python train.py --arch="unet" --model="image denoising model" --dataset="retinal OCT scans (Kermany 2017)" --train_examples=98430 --image_size=32 --crop_scale_min=1 --horizontal_flip=true --translate=0.12 --task="denoising" --loss="mse" --noise_std=0.6 --norm="groupnorm" --hidden_act="gelu" --weight_standardization=true --widths=[64, 128, 256] --blocks_per_level=2 --block="plain" --attention=false --upsampling="nearest_conv" --init="xavier_uniform" --optimizer="adamw" --learning_rate=0.0022 --beta1=0.85 --beta2=0.95 --eps=1e-06 --max_grad_norm=1.0 --ema_decay=0.99 --max_steps=18600 --batch_size=128 --epochs=24.2 --lr_schedule="constant" --warmup_steps=3720 --weight_decay=0.1
Rows from block 4, named by matrix and row number. Each number is 50 + 12 x the weight over its row's rms, rounded and kept within 0 to 99. All counts start at 0. After the name is the row's rms in percent of the matrix's.
# conv: 3x3 conv (model.mid.0.conv.weight, 256x256x3x3, standardized in use), inputs 102-107, a 3x3 kernel for each
conv.57 060:64 68 54 64 54 53 40 41 43 53 38 56 67 54 46 35 39 47 51 53 58 53 56 52 38 37 47 55 52 47 52 54 48 42 54 44 55 83 36 54 83 57 43 39 53 43 66 49 55 69 44 41 60 32
conv.58 100:68 67 71 40 41 45 30 29 24 46 28 35 41 38 34 52 41 53 36 49 49 41 49 57 58 53 59 53 55 42 40 39 42 20 24 33 43 52 32 39 49 42 61 64 58 45 45 48 64 67 60 67 61 51
conv.59 102:47 53 47 34 45 62 48 49 51 40 38 48 57 53 53 65 62 40 41 46 56 50 51 47 48 49 68 35 41 45 37 54 57 56 49 40 34 41 38 32 40 47 52 48 47 54 65 69 72 57 53 64 54 49
conv.60 119:43 41 56 44 53 60 57 33 45 51 21 36 45 56 74 53 40 62 42 48 53 34 44 32 29 34 52 58 42 47 42 33 42 51 65 55 48 47 41 56 55 41 40 46 50 35 33 38 59 71 70 45 39 34
conv.61 109:65 52 57 57 45 56 45 42 56 44 34 54 29 53 37 50 57 52 45 29 62 45 18 57 44 43 39 38 48 51 28 39 46 65 44 31 29 34 51 46 37 49 59 51 32 69 65 40 56 49 37 46 44 44
conv.62 031:53 50 41 54 56 54 54 47 45 46 35 46 49 39 47 42 40 35 45 38 49 48 49 57 60 62 66 43 51 57 48 50 50 36 41 44 45 53 56 50 64 56 46 60 53 71 71 55 81 77 63 70 76 61
conv.63 102:62 42 44 54 41 51 77 55 62 35 44 40 59 64 66 55 52 60 60 47 61 43 47 60 43 46 64 72 52 44 50 41 34 53 54 55 68 49 62 40 42 51 35 44 63 24 49 46 48 43 49 68 58 66
conv.64 094:45 50 51 55 51 31 46 36 35 54 61 54 53 47 49 52 59 68 47 37 44 59 64 57 67 65 50 53 44 27 58 54 45 55 54 71 60 41 17 54 38 37 61 59 62 60 68 71 56 60 51 43 40 40
conv.65 111:65 50 45 63 56 49 48 43 67 57 46 30 85 42 27 67 34 54 45 40 54 39 59 42 70 67 42 52 37 63 46 61 68 48 54 56 35 44 59 26 63 71 53 59 41 53 54 37 54 55 39 34 38 50
conv.66 103:47 56 56 47 60 50 43 54 31 54 45 65 34 44 60 31 50 58 56 66 72 40 65 59 27 39 29 61 53 43 49 45 52 41 39 59 60 52 35 60 49 37 49 49 49 28 34 54 45 41 57 55 38 48
conv.67 127:46 35 45 58 51 57 58 48 51 49 41 56 49 51 55 35 49 56 61 44 53 45 36 42 14 32 38 40 32 34 47 32 18 57 58 57 48 57 41 56 63 38 39 49 48 31 31 33 47 58 56 59 59 59
conv.68 091:51 55 55 18 46 61 28 50 47 46 62 74 32 52 68 47 45 61 43 56 63 48 61 50 38 56 53 38 42 64 56 41 79 40 41 56 42 48 60 49 37 54 58 55 40 38 46 57 23 48 67 26 45 62
conv.69 125:55 52 46 46 51 34 44 51 54 51 60 56 26 63 80 35 50 70 50 43 52 39 52 57 34 42 55 64 46 33 70 36 08 61 47 28 68 49 28 76 41 00 64 47 12 40 46 45 34 42 51 47 41 45
conv.70 130:47 41 48 51 35 60 62 45 55 73 54 41 74 55 52 55 59 56 73 48 43 78 49 59 43 42 45 68 43 35 78 49 38 47 46 57 46 41 25 60 48 46 45 40 53 40 49 57 13 46 58 32 50 48
conv.71 108:48 72 45 32 68 35 48 69 43 47 37 47 71 56 25 56 44 39 36 25 66 63 47 52 56 66 47 20 56 66 15 51 69 29 51 50 21 56 75 08 52 85 30 58 69 48 63 31 54 67 28 44 48 36
conv.72 110:55 57 52 46 41 41 48 47 47 54 33 50 63 39 57 70 44 40 43 39 42 58 48 41 65 50 32 48 57 60 46 48 47 51 41 45 56 56 48 60 63 37 46 42 38 56 41 34 55 33 35 42 43 45
conv.73 140:72 74 48 69 64 57 66 67 52 60 45 47 56 50 34 78 52 34 48 51 60 64 49 54 61 54 47 62 54 48 64 51 57 67 44 49 44 51 38 45 46 38 38 35 21 16 38 41 31 40 39 36 41 41
conv.74 108:56 47 55 72 52 38 60 55 42 56 49 53 77 68 31 66 59 33 56 56 55 44 57 57 52 49 28 41 33 37 55 55 47 62 55 52 37 49 51 33 53 42 30 45 54 91 69 52 88 50 31 42 45 42
conv.75 090:46 75 47 41 54 33 51 70 45 38 47 24 37 35 27 47 71 54 41 63 29 61 63 41 51 57 56 49 50 38 54 62 48 61 55 51 64 58 34 54 56 41 62 53 49 56 53 64 39 54 55 37 60 57
conv.76 100:44 37 38 60 35 44 63 41 52 60 39 36 51 37 43 61 59 53 40 25 36 55 45 64 51 35 50 42 39 71 55 39 48 67 60 70 36 44 65 60 52 54 38 34 36 75 60 44 72 52 39 58 47 44
conv.77 117:57 65 44 57 57 34 68 57 35 48 61 47 53 59 43 34 56 62 35 56 59 36 64 76 40 45 55 51 49 56 52 59 63 53 47 49 29 43 86 23 53 99 36 39 50 43 55 48 41 53 54 40 43 59
conv.78 117:39 49 53 62 64 53 30 41 31 54 56 65 58 36 68 55 47 60 43 45 45 47 44 42 36 26 34 50 60 57 74 87 68 43 52 41 42 40 40 54 50 44 11 08 17 53 63 58 40 41 34 51 61 55
conv.79 113:42 55 39 33 49 31 53 51 31 51 46 51 49 58 50 49 51 47 66 56 50 49 58 50 60 61 48 50 64 53 70 75 66 47 54 66 53 60 69 41 44 51 43 43 48 35 35 37 47 46 35 31 38 37
conv.80 108:54 56 57 54 58 61 51 55 66 41 35 49 66 40 19 52 38 24 44 45 59 46 34 36 53 47 39 27 41 38 10 29 38 29 31 36 46 37 27 25 20 04 35 30 30 56 46 51 79 58 53 67 49 41
conv.81 102:48 45 52 53 54 51 46 53 56 53 34 61 68 41 39 75 49 49 56 55 70 54 37 43 50 54 54 44 63 54 26 54 54 59 61 44 43 69 56 14 57 62 27 41 40 40 42 39 65 53 33 44 47 50
conv.82 097:46 52 59 50 54 52 41 36 37 42 47 59 29 52 61 44 42 42 56 47 51 66 37 45 55 61 60 48 43 38 54 45 59 74 54 37 49 31 28 70 44 49 65 62 57 39 45 46 43 46 29 54 41 44
conv.83 102:35 41 33 31 45 32 56 67 68 48 27 52 48 42 58 63 54 70 35 40 37 61 60 60 61 65 47 34 60 52 36 45 36 68 64 53 56 73 71 54 72 64 38 41 35 45 52 39 52 58 51 50 60 62
conv.84 108:66 41 58 53 35 62 45 32 42 34 55 29 52 44 52 51 10 73 48 57 66 42 49 52 51 62 47 70 35 63 42 53 47 45 92 40 60 34 60 42 49 54 40 73 33 43 62 49 52 46 50 55 44 61
conv.85 053:51 56 47 44 63 60 62 64 65 68 52 62 41 32 40 46 36 38 48 47 55 57 68 44 35 44 53 50 46 34 56 63 58 50 50 59 39 50 33 50 76 49 45 65 49 51 52 55 44 52 51 48 52 26
conv.86 104:47 54 62 16 30 51 37 33 48 60 48 44 47 53 50 53 49 55 53 52 43 37 46 41 53 47 29 53 60 56 55 55 59 45 33 33 33 45 63 64 60 67 55 48 50 66 64 54 65 51 43 54 49 46
conv.87 095:52 52 41 42 53 45 36 41 44 28 39 44 37 56 61 44 59 52 58 65 52 22 44 59 45 37 61 73 58 42 69 66 57 44 46 49 69 59 40 61 51 42 69 47 54 33 47 49 40 57 62 39 68 56
conv.88 105:64 56 44 82 54 17 52 53 65 53 52 58 64 56 25 52 54 56 59 44 60 28 44 57 67 57 46 37 60 71 69 51 20 34 43 62 38 57 67 48 48 30 47 53 55 57 48 29 63 55 46 45 46 38
conv.89 103:54 50 46 51 52 45 48 52 51 56 46 45 62 50 36 77 56 36 59 49 43 55 47 46 52 63 58 44 29 32 30 38 35 36 53 38 49 34 32 48 43 27 55 55 44 63 75 84 67 59 58 63 51 47
conv.90 103:38 32 50 59 48 35 74 82 46 50 42 52 46 46 63 40 67 24 58 50 48 34 37 63 67 54 48 50 61 49 54 54 50 52 37 48 59 62 50 38 45 45 53 44 49 69 62 71 55 68 49 51 96 69
conv.91 096:43 54 53 50 56 52 54 50 39 43 53 63 59 40 45 47 53 53 50 59 41 26 48 62 60 46 36 46 47 64 26 62 80 49 47 50 53 58 52 19 66 84 40 47 48 40 47 53 62 53 32 34 46 40
conv.92 105:60 51 44 49 41 48 56 49 61 49 58 68 41 60 73 62 61 66 65 52 52 43 39 43 33 44 41 35 42 44 30 45 57 45 45 43 37 34 27 30 34 24 35 37 24 62 64 68 65 55 64 84 56 56
conv.93 098:42 35 48 48 53 59 30 43 36 35 16 32 49 53 41 52 54 32 55 39 41 47 55 74 37 72 73 44 51 51 51 67 43 53 56 52 57 59 42 44 66 61 44 66 61 51 53 58 51 58 51 49 62 51
conv.94 103:68 40 42 82 43 32 49 42 54 63 45 52 48 35 47 47 43 48 54 63 33 37 66 53 41 34 32 54 66 60 49 53 47 45 54 66 38 46 34 49 62 41 39 30 38 42 52 64 46 53 54 47 37 32
conv.95 102:54 66 46 55 43 26 40 55 69 65 30 25 36 37 45 33 52 55 51 46 38 32 34 30 44 25 46 47 56 58 58 67 61 46 59 62 59 62 59 54 57 48 40 31 32 29 55 31 50 53 44 68 58 48
conv.96 107:37 52 64 20 57 76 52 47 53 49 49 65 78 53 52 46 49 70 52 50 42 54 46 51 20 44 70 50 54 58 67 45 36 49 49 60 48 54 53 47 36 44 61 49 51 40 47 54 05 59 85 50 48 43
conv.97 106:65 68 56 49 53 54 46 42 40 59 60 73 55 56 54 32 35 47 58 62 52 54 54 56 33 36 44 58 72 69 58 70 57 58 66 46 49 61 55 26 23 24 61 55 48 57 64 55 48 58 50 39 36 47
conv.98 106:47 54 61 43 55 52 51 53 55 50 54 69 46 51 66 51 57 76 46 56 50 38 52 43 45 53 51 45 33 28 32 32 42 36 40 48 61 50 38 47 48 48 38 38 39 39 38 55 41 39 48 59 53 52
conv.99 097:54 45 67 43 45 57 55 51 46 45 57 50 53 62 52 52 42 33 35 43 50 65 46 59 36 48 51 72 55 53 53 45 42 49 53 36 57 32 38 54 43 53 55 44 48 52 60 56 28 45 30 59 74 57
conv.100 110:58 49 62 67 47 37 54 58 34 59 43 57 57 62 39 48 60 36 61 50 38 33 45 53 56 38 25 27 48 59 56 48 23 46 50 71 27 40 34 41 27 11 52 48 65 49 49 57 73 57 40 42 47 49
conv.101 103:52 58 52 35 51 47 47 52 53 49 49 54 65 37 51 60 54 61 66 47 46 40 41 42 50 60 67 41 45 54 57 64 65 58 59 57 56 51 58 46 41 40 41 38 36 45 50 50 56 52 52 39 45 56
conv.102 101:42 36 49 52 37 62 47 33 53 54 50 60 56 46 55 65 51 48 31 44 60 08 23 84 61 49 65 61 50 51 57 66 76 32 52 57 62 50 46 50 46 66 38 37 44 46 42 45 53 43 31 60 64 73
conv.103 104:41 57 49 46 47 39 60 46 33 50 42 47 60 43 20 50 58 60 45 53 60 43 46 65 68 44 30 47 54 45 70 65 65 48 42 49 44 61 63 53 51 72 47 25 41 36 40 53 32 45 46 45 61 44
conv.104 101:37 41 35 53 50 58 53 36 56 50 65 83 60 42 67 62 05 37 56 59 64 42 41 45 30 53 40 53 79 65 32 63 61 34 62 33 57 56 62 21 48 50 19 59 52 64 70 66 59 57 46 64 78 60
conv.105 091:35 42 47 37 45 38 36 52 47 61 62 23 37 60 41 33 31 49 67 41 54 80 73 45 47 54 18 48 56 66 49 53 57 69 81 60 36 30 48 44 43 68 56 66 61 51 54 49 38 45 53 66 61 59
conv.106 105:58 56 58 61 55 54 49 48 46 57 48 41 45 65 67 58 46 29 59 49 42 47 32 27 57 78 64 58 56 64 67 72 47 35 41 51 31 33 32 35 40 42 51 47 46 31 34 38 29 60 70 45 41 47
conv.107 097:47 48 34 61 55 42 40 35 49 42 44 65 42 42 51 35 39 56 28 25 19 52 65 69 43 41 53 48 71 56 57 59 57 54 63 62 47 53 48 45 36 47 45 37 39 56 73 63 47 58 40 47 48 39
conv.108 100:59 51 40 68 59 61 46 78 51 52 50 76 42 52 52 49 48 41 57 37 47 47 36 45 17 57 47 45 53 53 60 66 62 69 65 48 42 62 54 42 51 49 48 47 23 61 64 52 50 58 47 45 50 55
conv.109 102:62 62 44 46 41 51 58 59 70 62 57 56 44 33 54 51 39 52 52 44 53 53 44 38 36 33 33 48 51 48 50 51 56 38 39 39 40 41 45 43 43 41 46 46 44 54 54 50 57 48 56 68 68 69
conv.110 092:53 45 37 32 46 48 49 73 67 65 63 56 45 61 65 66 43 52 60 50 65 26 47 50 58 82 39 57 49 65 59 52 56 48 55 41 36 42 75 48 23 30 48 59 50 52 50 37 33 48 52 53 69 69
conv.111 051:54 55 58 48 49 53 46 47 52 57 58 60 59 59 61 46 41 45 45 47 48 55 58 54 58 62 57 71 77 73 69 72 67 68 70 61 52 55 57 43 40 37 45 40 33 60 64 60 40 43 44 36 38 41
conv.112 090:59 64 62 47 46 50 33 31 25 44 44 51 42 50 50 42 45 46 51 48 55 66 67 64 61 61 64 47 53 49 48 55 54 62 68 58 32 39 41 41 41 47 41 34 45 43 52 47 44 50 36 28 33 23
conv.113 097:49 61 45 19 51 69 46 55 58 54 64 55 67 47 26 55 46 43 46 50 54 38 50 57 34 44 36 61 49 44 80 57 34 55 65 56 40 44 51 31 43 46 45 50 52 63 65 59 64 51 48 53 52 53
conv.114 124:45 48 56 41 49 39 37 38 25 54 58 66 63 57 72 44 53 61 40 33 49 38 61 50 31 45 40 68 60 41 54 52 43 38 32 48 53 45 36 51 59 59 53 55 62 46 61 56 57 58 56 53 60 44
conv.115 103:55 29 58 67 46 26 60 54 31 58 45 53 41 72 62 42 65 34 48 55 60 51 44 46 63 43 37 52 61 53 47 45 54 65 42 61 46 51 61 49 35 42 49 24 37 66 59 57 49 56 52 54 76 48
conv.116 077:38 55 65 14 49 67 18 41 44 41 27 44 48 43 52 62 40 43 62 37 36 61 52 45 46 57 47 30 55 61 56 62 51 55 71 57 38 44 39 52 45 37 59 74 58 33 54 61 36 57 53 47 53 40
conv.117 113:80 47 36 98 54 10 64 52 32 58 52 55 58 55 32 66 51 43 50 47 47 43 47 49 56 56 23 55 47 40 66 52 37 50 51 42 36 40 36 20 29 32 36 46 57 66 50 42 85 42 11 75 49 41
conv.118 096:36 31 32 47 56 55 37 42 47 50 63 53 55 73 51 47 53 36 43 52 56 46 62 62 50 57 51 61 58 42 41 44 40 30 37 39 53 49 35 41 38 42 45 49 53 42 49 52 54 66 57 62 73 57
conv.119 097:45 49 52 42 36 30 57 39 51 46 57 56 57 40 49 46 17 58 38 37 47 47 66 38 49 42 37 62 65 44 49 67 50 41 70 51 58 67 36 42 60 27 48 49 37 52 58 67 46 31 47 50 54 49
conv.120 092:51 55 55 60 69 70 48 55 57 53 50 49 51 52 49 44 42 43 40 41 41 54 58 54 62 71 63 65 73 67 67 69 63 61 61 54 47 52 53 49 49 50 53 51 49 60 63 57 60 67 61 50 56 54
conv.121 095:32 37 35 42 50 55 43 40 51 70 54 43 55 48 54 57 49 50 53 60 63 50 42 33 38 43 37 47 59 63 70 70 74 61 60 60 49 62 62 54 49 41 36 41 42 48 42 36 51 52 48 38 40 31
conv.122 116:38 45 41 53 64 67 48 48 49 72 57 59 44 36 39 40 41 45 68 67 59 57 54 62 30 32 49 39 34 39 52 56 63 45 42 44 55 51 62 38 30 53 29 25 37 39 36 37 49 48 53 64 62 67
conv.123 097:58 55 49 63 48 54 54 53 62 45 35 53 58 44 64 28 30 46 47 64 56 66 59 18 51 47 44 41 66 68 58 70 58 45 64 56 43 49 43 70 71 44 63 63 66 47 43 36 41 37 32 52 51 38
conv.124 095:76 61 31 63 49 38 43 37 26 61 44 39 56 40 63 53 52 71 53 63 57 69 72 46 39 51 46 55 59 44 44 56 57 50 57 59 41 49 42 43 42 35 38 47 50 61 55 57 35 47 66 51 49 48
conv.125 101:61 53 58 44 42 50 47 52 49 65 66 66 60 65 65 62 51 52 64 53 66 50 58 58 60 82 52 49 37 44 45 48 41 51 76 45 46 39 43 42 42 35 49 60 46 57 63 58 40 37 38 16 05 12
conv.126 112:58 47 45 50 69 51 50 77 45 47 40 44 50 59 71 55 49 55 64 65 64 29 57 29 36 58 25 58 66 41 45 49 56 44 52 58 63 54 29 23 37 49 21 39 62 46 30 60 52 57 45 61 79 48
conv.127 098:58 55 53 44 47 61 57 52 54 57 61 67 53 58 60 63 48 33 42 47 49 48 48 38 26 50 65 71 57 53 93 66 69 69 59 61 51 50 49 57 57 63 39 43 52 41 46 54 12 31 54 12 31 45
conv.128 087:57 37 45 49 42 49 62 52 61 52 32 39 60 44 46 49 51 48 56 41 45 60 77 59 60 55 60 51 58 50 61 52 45 27 35 52 50 54 40 44 60 46 33 45 55 40 45 43 47 71 56 67 69 50
conv.129 102:39 43 40 59 77 58 64 66 44 60 77 58 36 48 41 49 52 46 67 66 78 36 54 62 47 48 46 48 54 55 53 56 47 45 48 35 59 44 54 51 44 47 48 55 41 61 64 49 59 60 56 58 73 68
conv.130 095:45 61 46 61 53 58 53 39 42 59 53 55 47 45 38 54 66 55 46 56 66 63 54 54 42 20 43 51 78 76 51 41 62 48 38 49 38 42 52 45 50 60 39 43 44 57 69 51 63 76 51 55 84 55
conv.131 097:35 37 38 60 66 55 46 58 48 56 45 39 39 59 71 29 56 51 64 48 45 61 40 56 38 40 55 46 54 40 47 68 60 45 52 47 57 55 46 51 62 87 42 35 48 42 56 53 51 64 37 77 69 46
conv.132 099:57 77 50 57 41 46 44 27 46 54 47 27 52 65 49 48 54 68 48 64 54 44 66 72 34 40 49 49 55 42 68 54 32 42 47 52 57 72 56 48 45 30 43 37 41 39 58 61 35 47 50 53 57 57
conv.133 109:58 59 57 48 44 45 49 59 48 46 46 61 45 46 64 57 59 63 53 53 54 38 38 53 30 48 30 61 78 69 65 62 60 62 65 46 23 23 25 40 36 39 43 48 33 58 57 56 61 63 59 48 39 51
conv.134 068:49 57 30 40 36 41 54 54 77 58 50 51 63 62 61 62 59 58 57 62 49 53 53 66 55 47 50 39 57 55 38 49 57 33 43 28 39 54 45 66 70 61 46 38 35 57 74 59 54 72 53 58 82 78
conv.135 098:58 45 38 74 65 41 39 54 54 60 38 37 62 45 51 66 43 59 41 47 36 62 41 32 36 47 41 39 45 36 67 61 46 58 39 39 50 65 42 57 48 31 54 41 26 55 54 59 42 79 84 29 55 52
conv.136 099:48 49 58 50 46 57 65 53 48 50 51 40 52 62 44 37 50 56 51 70 60 64 53 45 41 39 25 45 52 58 44 37 25 63 56 42 57 63 62 44 46 33 49 52 33 67 69 64 68 79 78 51 68 72
conv.137 116:66 62 70 75 66 71 46 35 44 44 58 71 46 51 45 44 50 50 47 59 61 56 64 59 43 47 59 54 56 60 42 47 44 59 56 49 31 46 46 52 52 49 51 41 49 56 53 45 41 38 38 35 40 37
conv.138 105:25 45 48 37 43 53 57 57 50 46 39 66 41 35 58 62 54 44 45 61 62 20 31 50 45 34 35 52 67 62 40 50 49 51 44 43 32 53 41 54 61 54 54 62 46 55 54 45 51 48 39 64 58 54
conv.139 100:53 51 56 60 56 40 54 49 44 57 53 65 55 58 81 53 50 54 48 49 68 51 58 58 40 45 43 52 59 45 61 71 56 47 63 56 31 36 31 42 61 50 46 46 51 58 55 47 31 38 40 23 27 25
conv.140 096:65 61 53 53 61 58 39 53 58 59 51 42 52 67 51 38 34 45 50 49 72 49 66 68 40 42 42 43 33 40 49 48 51 43 63 49 53 51 66 31 44 60 57 57 51 48 60 57 58 53 57 80 61 39
conv.141 109:54 51 52 53 40 35 37 34 43 52 44 48 54 33 40 42 51 56 45 47 43 62 57 69 71 55 50 45 35 45 48 52 41 44 40 41 46 49 38 58 72 56 68 66 54 59 58 54 56 54 54 48 54 50
conv.142 100:40 52 43 54 50 48 41 42 37 50 56 35 26 54 67 61 51 48 65 57 37 73 43 22 37 53 45 44 46 48 53 55 47 55 45 36 50 43 46 79 52 31 54 56 55 57 54 61 58 46 59 36 38 52
conv.143 093:64 40 49 53 37 42 55 44 54 56 49 51 59 60 47 50 47 30 46 54 53 66 62 54 48 41 27 62 54 62 39 31 30 49 35 38 41 39 53 33 39 29 63 54 44 62 67 47 42 55 44 43 61 60
conv.144 095:48 46 39 44 71 63 42 51 26 41 41 54 49 65 43 59 53 48 55 45 46 44 54 35 45 45 63 46 42 35 60 56 62 39 49 30 48 42 39 34 37 59 59 61 57 44 44 46 57 62 49 50 48 39
conv.145 100:36 38 51 44 46 46 40 23 17 57 55 19 28 58 60 55 46 43 35 49 69 40 65 64 32 28 50 62 71 54 54 44 40 29 33 39 60 56 53 58 64 56 30 47 61 57 64 40 54 56 44 61 66 49
conv.146 089:52 45 41 61 58 59 48 57 58 73 45 51 72 53 65 47 54 60 44 47 45 40 24 37 48 44 61 43 38 36 45 58 45 43 55 46 61 77 43 51 46 20 36 34 31 35 44 44 58 74 64 52 61 34
conv.147 107:51 53 52 57 51 55 70 53 58 58 76 71 74 49 36 60 41 48 51 50 42 31 59 69 30 32 36 61 45 53 73 54 60 53 48 41 42 53 53 38 50 60 26 37 32 45 40 40 64 40 29 60 48 44
conv.148 122:48 66 63 55 45 50 50 53 49 60 66 41 69 55 41 51 51 50 50 53 65 60 67 52 53 77 45 43 55 79 40 37 58 28 37 52 34 41 69 33 65 77 27 59 63 59 59 48 41 37 30 43 40 38
conv.149 094:43 43 44 45 45 48 64 66 67 60 59 54 62 65 60 58 59 52 53 49 49 61 56 55 57 53 49 34 32 31 31 27 28 59 61 58 31 27 29 52 52 48 58 61 57 58 58 55 75 77 69 74 78 70
conv.150 096:61 43 41 38 37 48 42 51 57 43 44 42 62 43 56 51 40 49 57 59 37 49 66 57 41 55 45 47 41 33 55 62 46 50 53 51 59 52 33 51 75 78 38 48 64 38 42 44 44 45 42 41 48 42
conv.151 097:57 60 43 56 56 52 49 60 60 59 23 61 56 38 58 71 49 54 39 35 43 46 43 52 65 69 34 40 66 49 31 62 50 39 56 33 32 61 40 32 76 65 42 55 29 52 53 33 56 52 43 43 46 49
conv.152 097:85 37 33 48 41 68 53 45 57 43 49 53 44 32 31 77 52 44 38 46 52 37 52 37 36 47 66 45 46 37 46 49 46 37 38 42 33 32 16 43 51 50 48 50 58 57 38 33 56 43 41 64 64 55
conv.153 113:47 39 40 48 53 62 47 52 55 64 58 50 47 56 82 44 55 58 46 62 63 61 53 48 36 49 74 71 58 59 56 57 88 38 40 44 56 57 76 50 55 75 58 46 40 40 44 43 15 41 65 40 43 49
conv.154 106:54 61 62 32 45 42 52 54 43 49 62 69 59 39 51 60 59 62 53 42 59 53 42 49 58 39 43 48 42 38 59 65 39 32 43 25 40 26 27 48 37 24 35 25 29 49 62 59 42 44 50 61 62 51
conv.155 117:43 43 51 48 43 46 41 40 40 52 48 50 36 44 40 34 55 41 38 31 45 48 36 49 34 44 46 55 58 36 41 48 37 40 43 35 51 50 51 62 52 46 69 67 49 64 72 50 56 63 54 39 38 54
conv.156 095:49 36 47 56 30 27 54 40 44 47 43 48 58 54 77 65 69 80 43 55 51 55 52 48 65 49 46 44 39 36 69 51 46 61 54 38 55 60 60 49 59 66 51 58 44 50 44 51 61 56 57 55 48 41
conv.157 101:48 55 65 29 33 27 46 50 49 60 60 61 54 37 56 61 57 69 46 57 53 68 63 63 56 59 68 45 49 40 34 34 30 45 41 43 52 58 44 50 62 54 32 40 43 60 52 56 68 63 66 45 44 40
conv.158 104:61 52 42 49 63 51 53 49 32 57 37 63 56 63 59 49 41 28 42 36 42 37 48 61 55 52 36 52 55 60 52 65 49 47 46 34 42 40 39 52 70 59 33 41 37 45 59 61 62 65 44 52 51 40
conv.159 088:48 29 38 49 28 44 54 57 65 26 78 59 46 85 66 57 51 38 56 76 57 48 64 59 53 40 41 65 23 32 53 27 30 51 49 36 71 62 42 74 59 32 61 53 38 32 44 54 50 48 55 59 56 47
conv.160 130:51 50 44 34 49 56 34 43 45 51 47 65 58 41 54 57 57 67 31 33 42 52 30 35 62 26 40 49 66 75 37 67 73 31 43 42 51 57 57 54 47 43 57 46 44 45 41 40 37 49 47 31 44 50
conv.161 099:56 49 38 62 67 49 53 50 51 41 29 53 60 40 29 62 59 55 40 38 65 75 40 39 76 69 45 58 55 40 41 32 31 44 26 28 52 65 64 70 70 65 73 64 52 45 54 46 48 58 62 36 54 55
conv.162 098:47 26 38 62 45 47 60 52 54 49 59 47 33 41 49 55 59 50 62 62 60 41 49 62 45 38 46 62 28 28 58 30 29 51 22 30 58 37 21 62 48 33 53 29 33 38 45 46 51 48 47 49 66 56
conv.163 122:53 40 46 51 41 48 49 49 58 64 58 52 60 52 65 59 61 58 65 54 45 53 45 33 46 41 43 64 53 54 75 58 46 54 52 52 59 52 38 79 52 35 56 36 33 52 41 44 29 36 47 37 44 43
conv.164 095:64 56 51 50 39 54 51 50 74 62 66 57 59 51 42 55 53 67 45 41 44 57 44 54 61 45 51 55 46 35 46 55 38 58 53 48 42 33 32 54 52 48 48 41 32 88 70 59 72 58 58 63 47 56
conv.165 114:49 73 66 38 47 50 41 29 41 59 61 53 53 54 46 53 59 42 29 51 44 62 63 54 68 49 61 48 58 57 36 34 43 58 46 51 44 54 59 43 56 52 26 39 34 58 66 52 58 62 57 61 67 65
conv.166 108:56 54 63 29 26 38 45 42 47 36 46 41 57 54 48 41 43 41 42 58 50 64 73 60 63 73 69 53 39 40 48 41 53 36 27 25 57 53 47 30 42 47 33 34 29 21 17 33 10 00 05 43 36 41
conv.167 111:54 46 53 60 51 65 49 33 43 43 50 73 50 41 48 61 43 62 43 36 44 57 39 45 62 47 62 66 73 64 59 69 65 56 68 60 59 57 38 21 27 11 26 37 30 57 60 64 57 45 42 38 26 29
conv.168 083:55 62 48 42 43 34 38 40 45 52 48 48 50 42 38 53 63 62 38 31 31 61 53 46 31 13 37 60 64 67 52 57 49 27 31 27 45 46 48 48 56 54 40 35 47 62 79 60 53 62 58 58 73 68
conv.169 094:48 49 69 48 61 60 60 59 38 42 63 57 57 51 47 41 28 43 46 33 33 57 41 20 46 51 55 57 49 48 44 50 52 56 55 40 61 46 34 40 34 23 37 54 48 41 54 88 61 65 57 65 54 34
conv.170 108:36 52 46 52 57 51 68 77 62 30 27 24 54 50 47 75 65 65 53 41 61 73 53 60 79 84 79 26 26 33 42 44 48 48 63 43 50 49 60 50 49 54 38 50 41 33 41 33 49 56 45 60 58 66
conv.171 097:56 56 48 59 61 55 50 64 60 43 62 53 49 40 52 53 54 74 64 42 50 64 43 46 35 53 64 56 41 40 71 61 56 51 61 53 34 21 29 57 53 49 51 67 67 57 70 69 54 66 52 55 74 58
conv.172 104:53 61 53 51 45 42 55 70 56 42 44 32 35 44 44 63 59 66 55 22 48 44 30 35 50 74 57 45 49 56 61 58 36 52 58 62 63 60 71 72 52 20 12 42 27 33 51 37 59 51 58 75 51 52
conv.173 085:60 55 60 40 40 56 50 38 38 54 48 55 51 47 61 54 44 42 63 67 53 27 55 60 39 26 27 53 46 51 73 68 80 56 61 84 61 59 53 61 72 78 39 50 66 46 45 48 60 36 28 48 46 47
conv.174 081:22 33 34 56 57 69 49 52 75 56 40 45 63 47 39 51 60 40 46 32 37 65 51 63 74 50 61 49 54 40 37 49 59 53 42 59 77 72 37 63 57 34 48 49 43 42 49 50 70 75 45 53 72 49
conv.175 103:52 65 74 72 46 17 18 45 60 44 50 51 55 51 64 58 61 64 56 47 49 70 59 56 48 46 55 54 53 46 69 73 64 61 57 42 52 64 60 42 44 47 50 47 39 46 46 37 34 45 52 49 39 35
conv.176 077:57 43 42 62 36 39 64 53 49 62 55 52 39 41 59 52 57 57 48 40 40 57 56 55 54 42 46 51 56 62 48 40 26 51 56 68 41 57 57 43 54 40 31 58 83 65 75 54 68 71 66 61 65 59
conv.177 097:64 59 52 69 46 22 54 43 33 50 58 53 42 43 77 40 33 51 56 78 50 18 55 58 13 34 55 49 35 46 50 56 39 56 61 36 46 41 43 26 52 52 55 78 64 42 52 63 58 44 27 61 52 36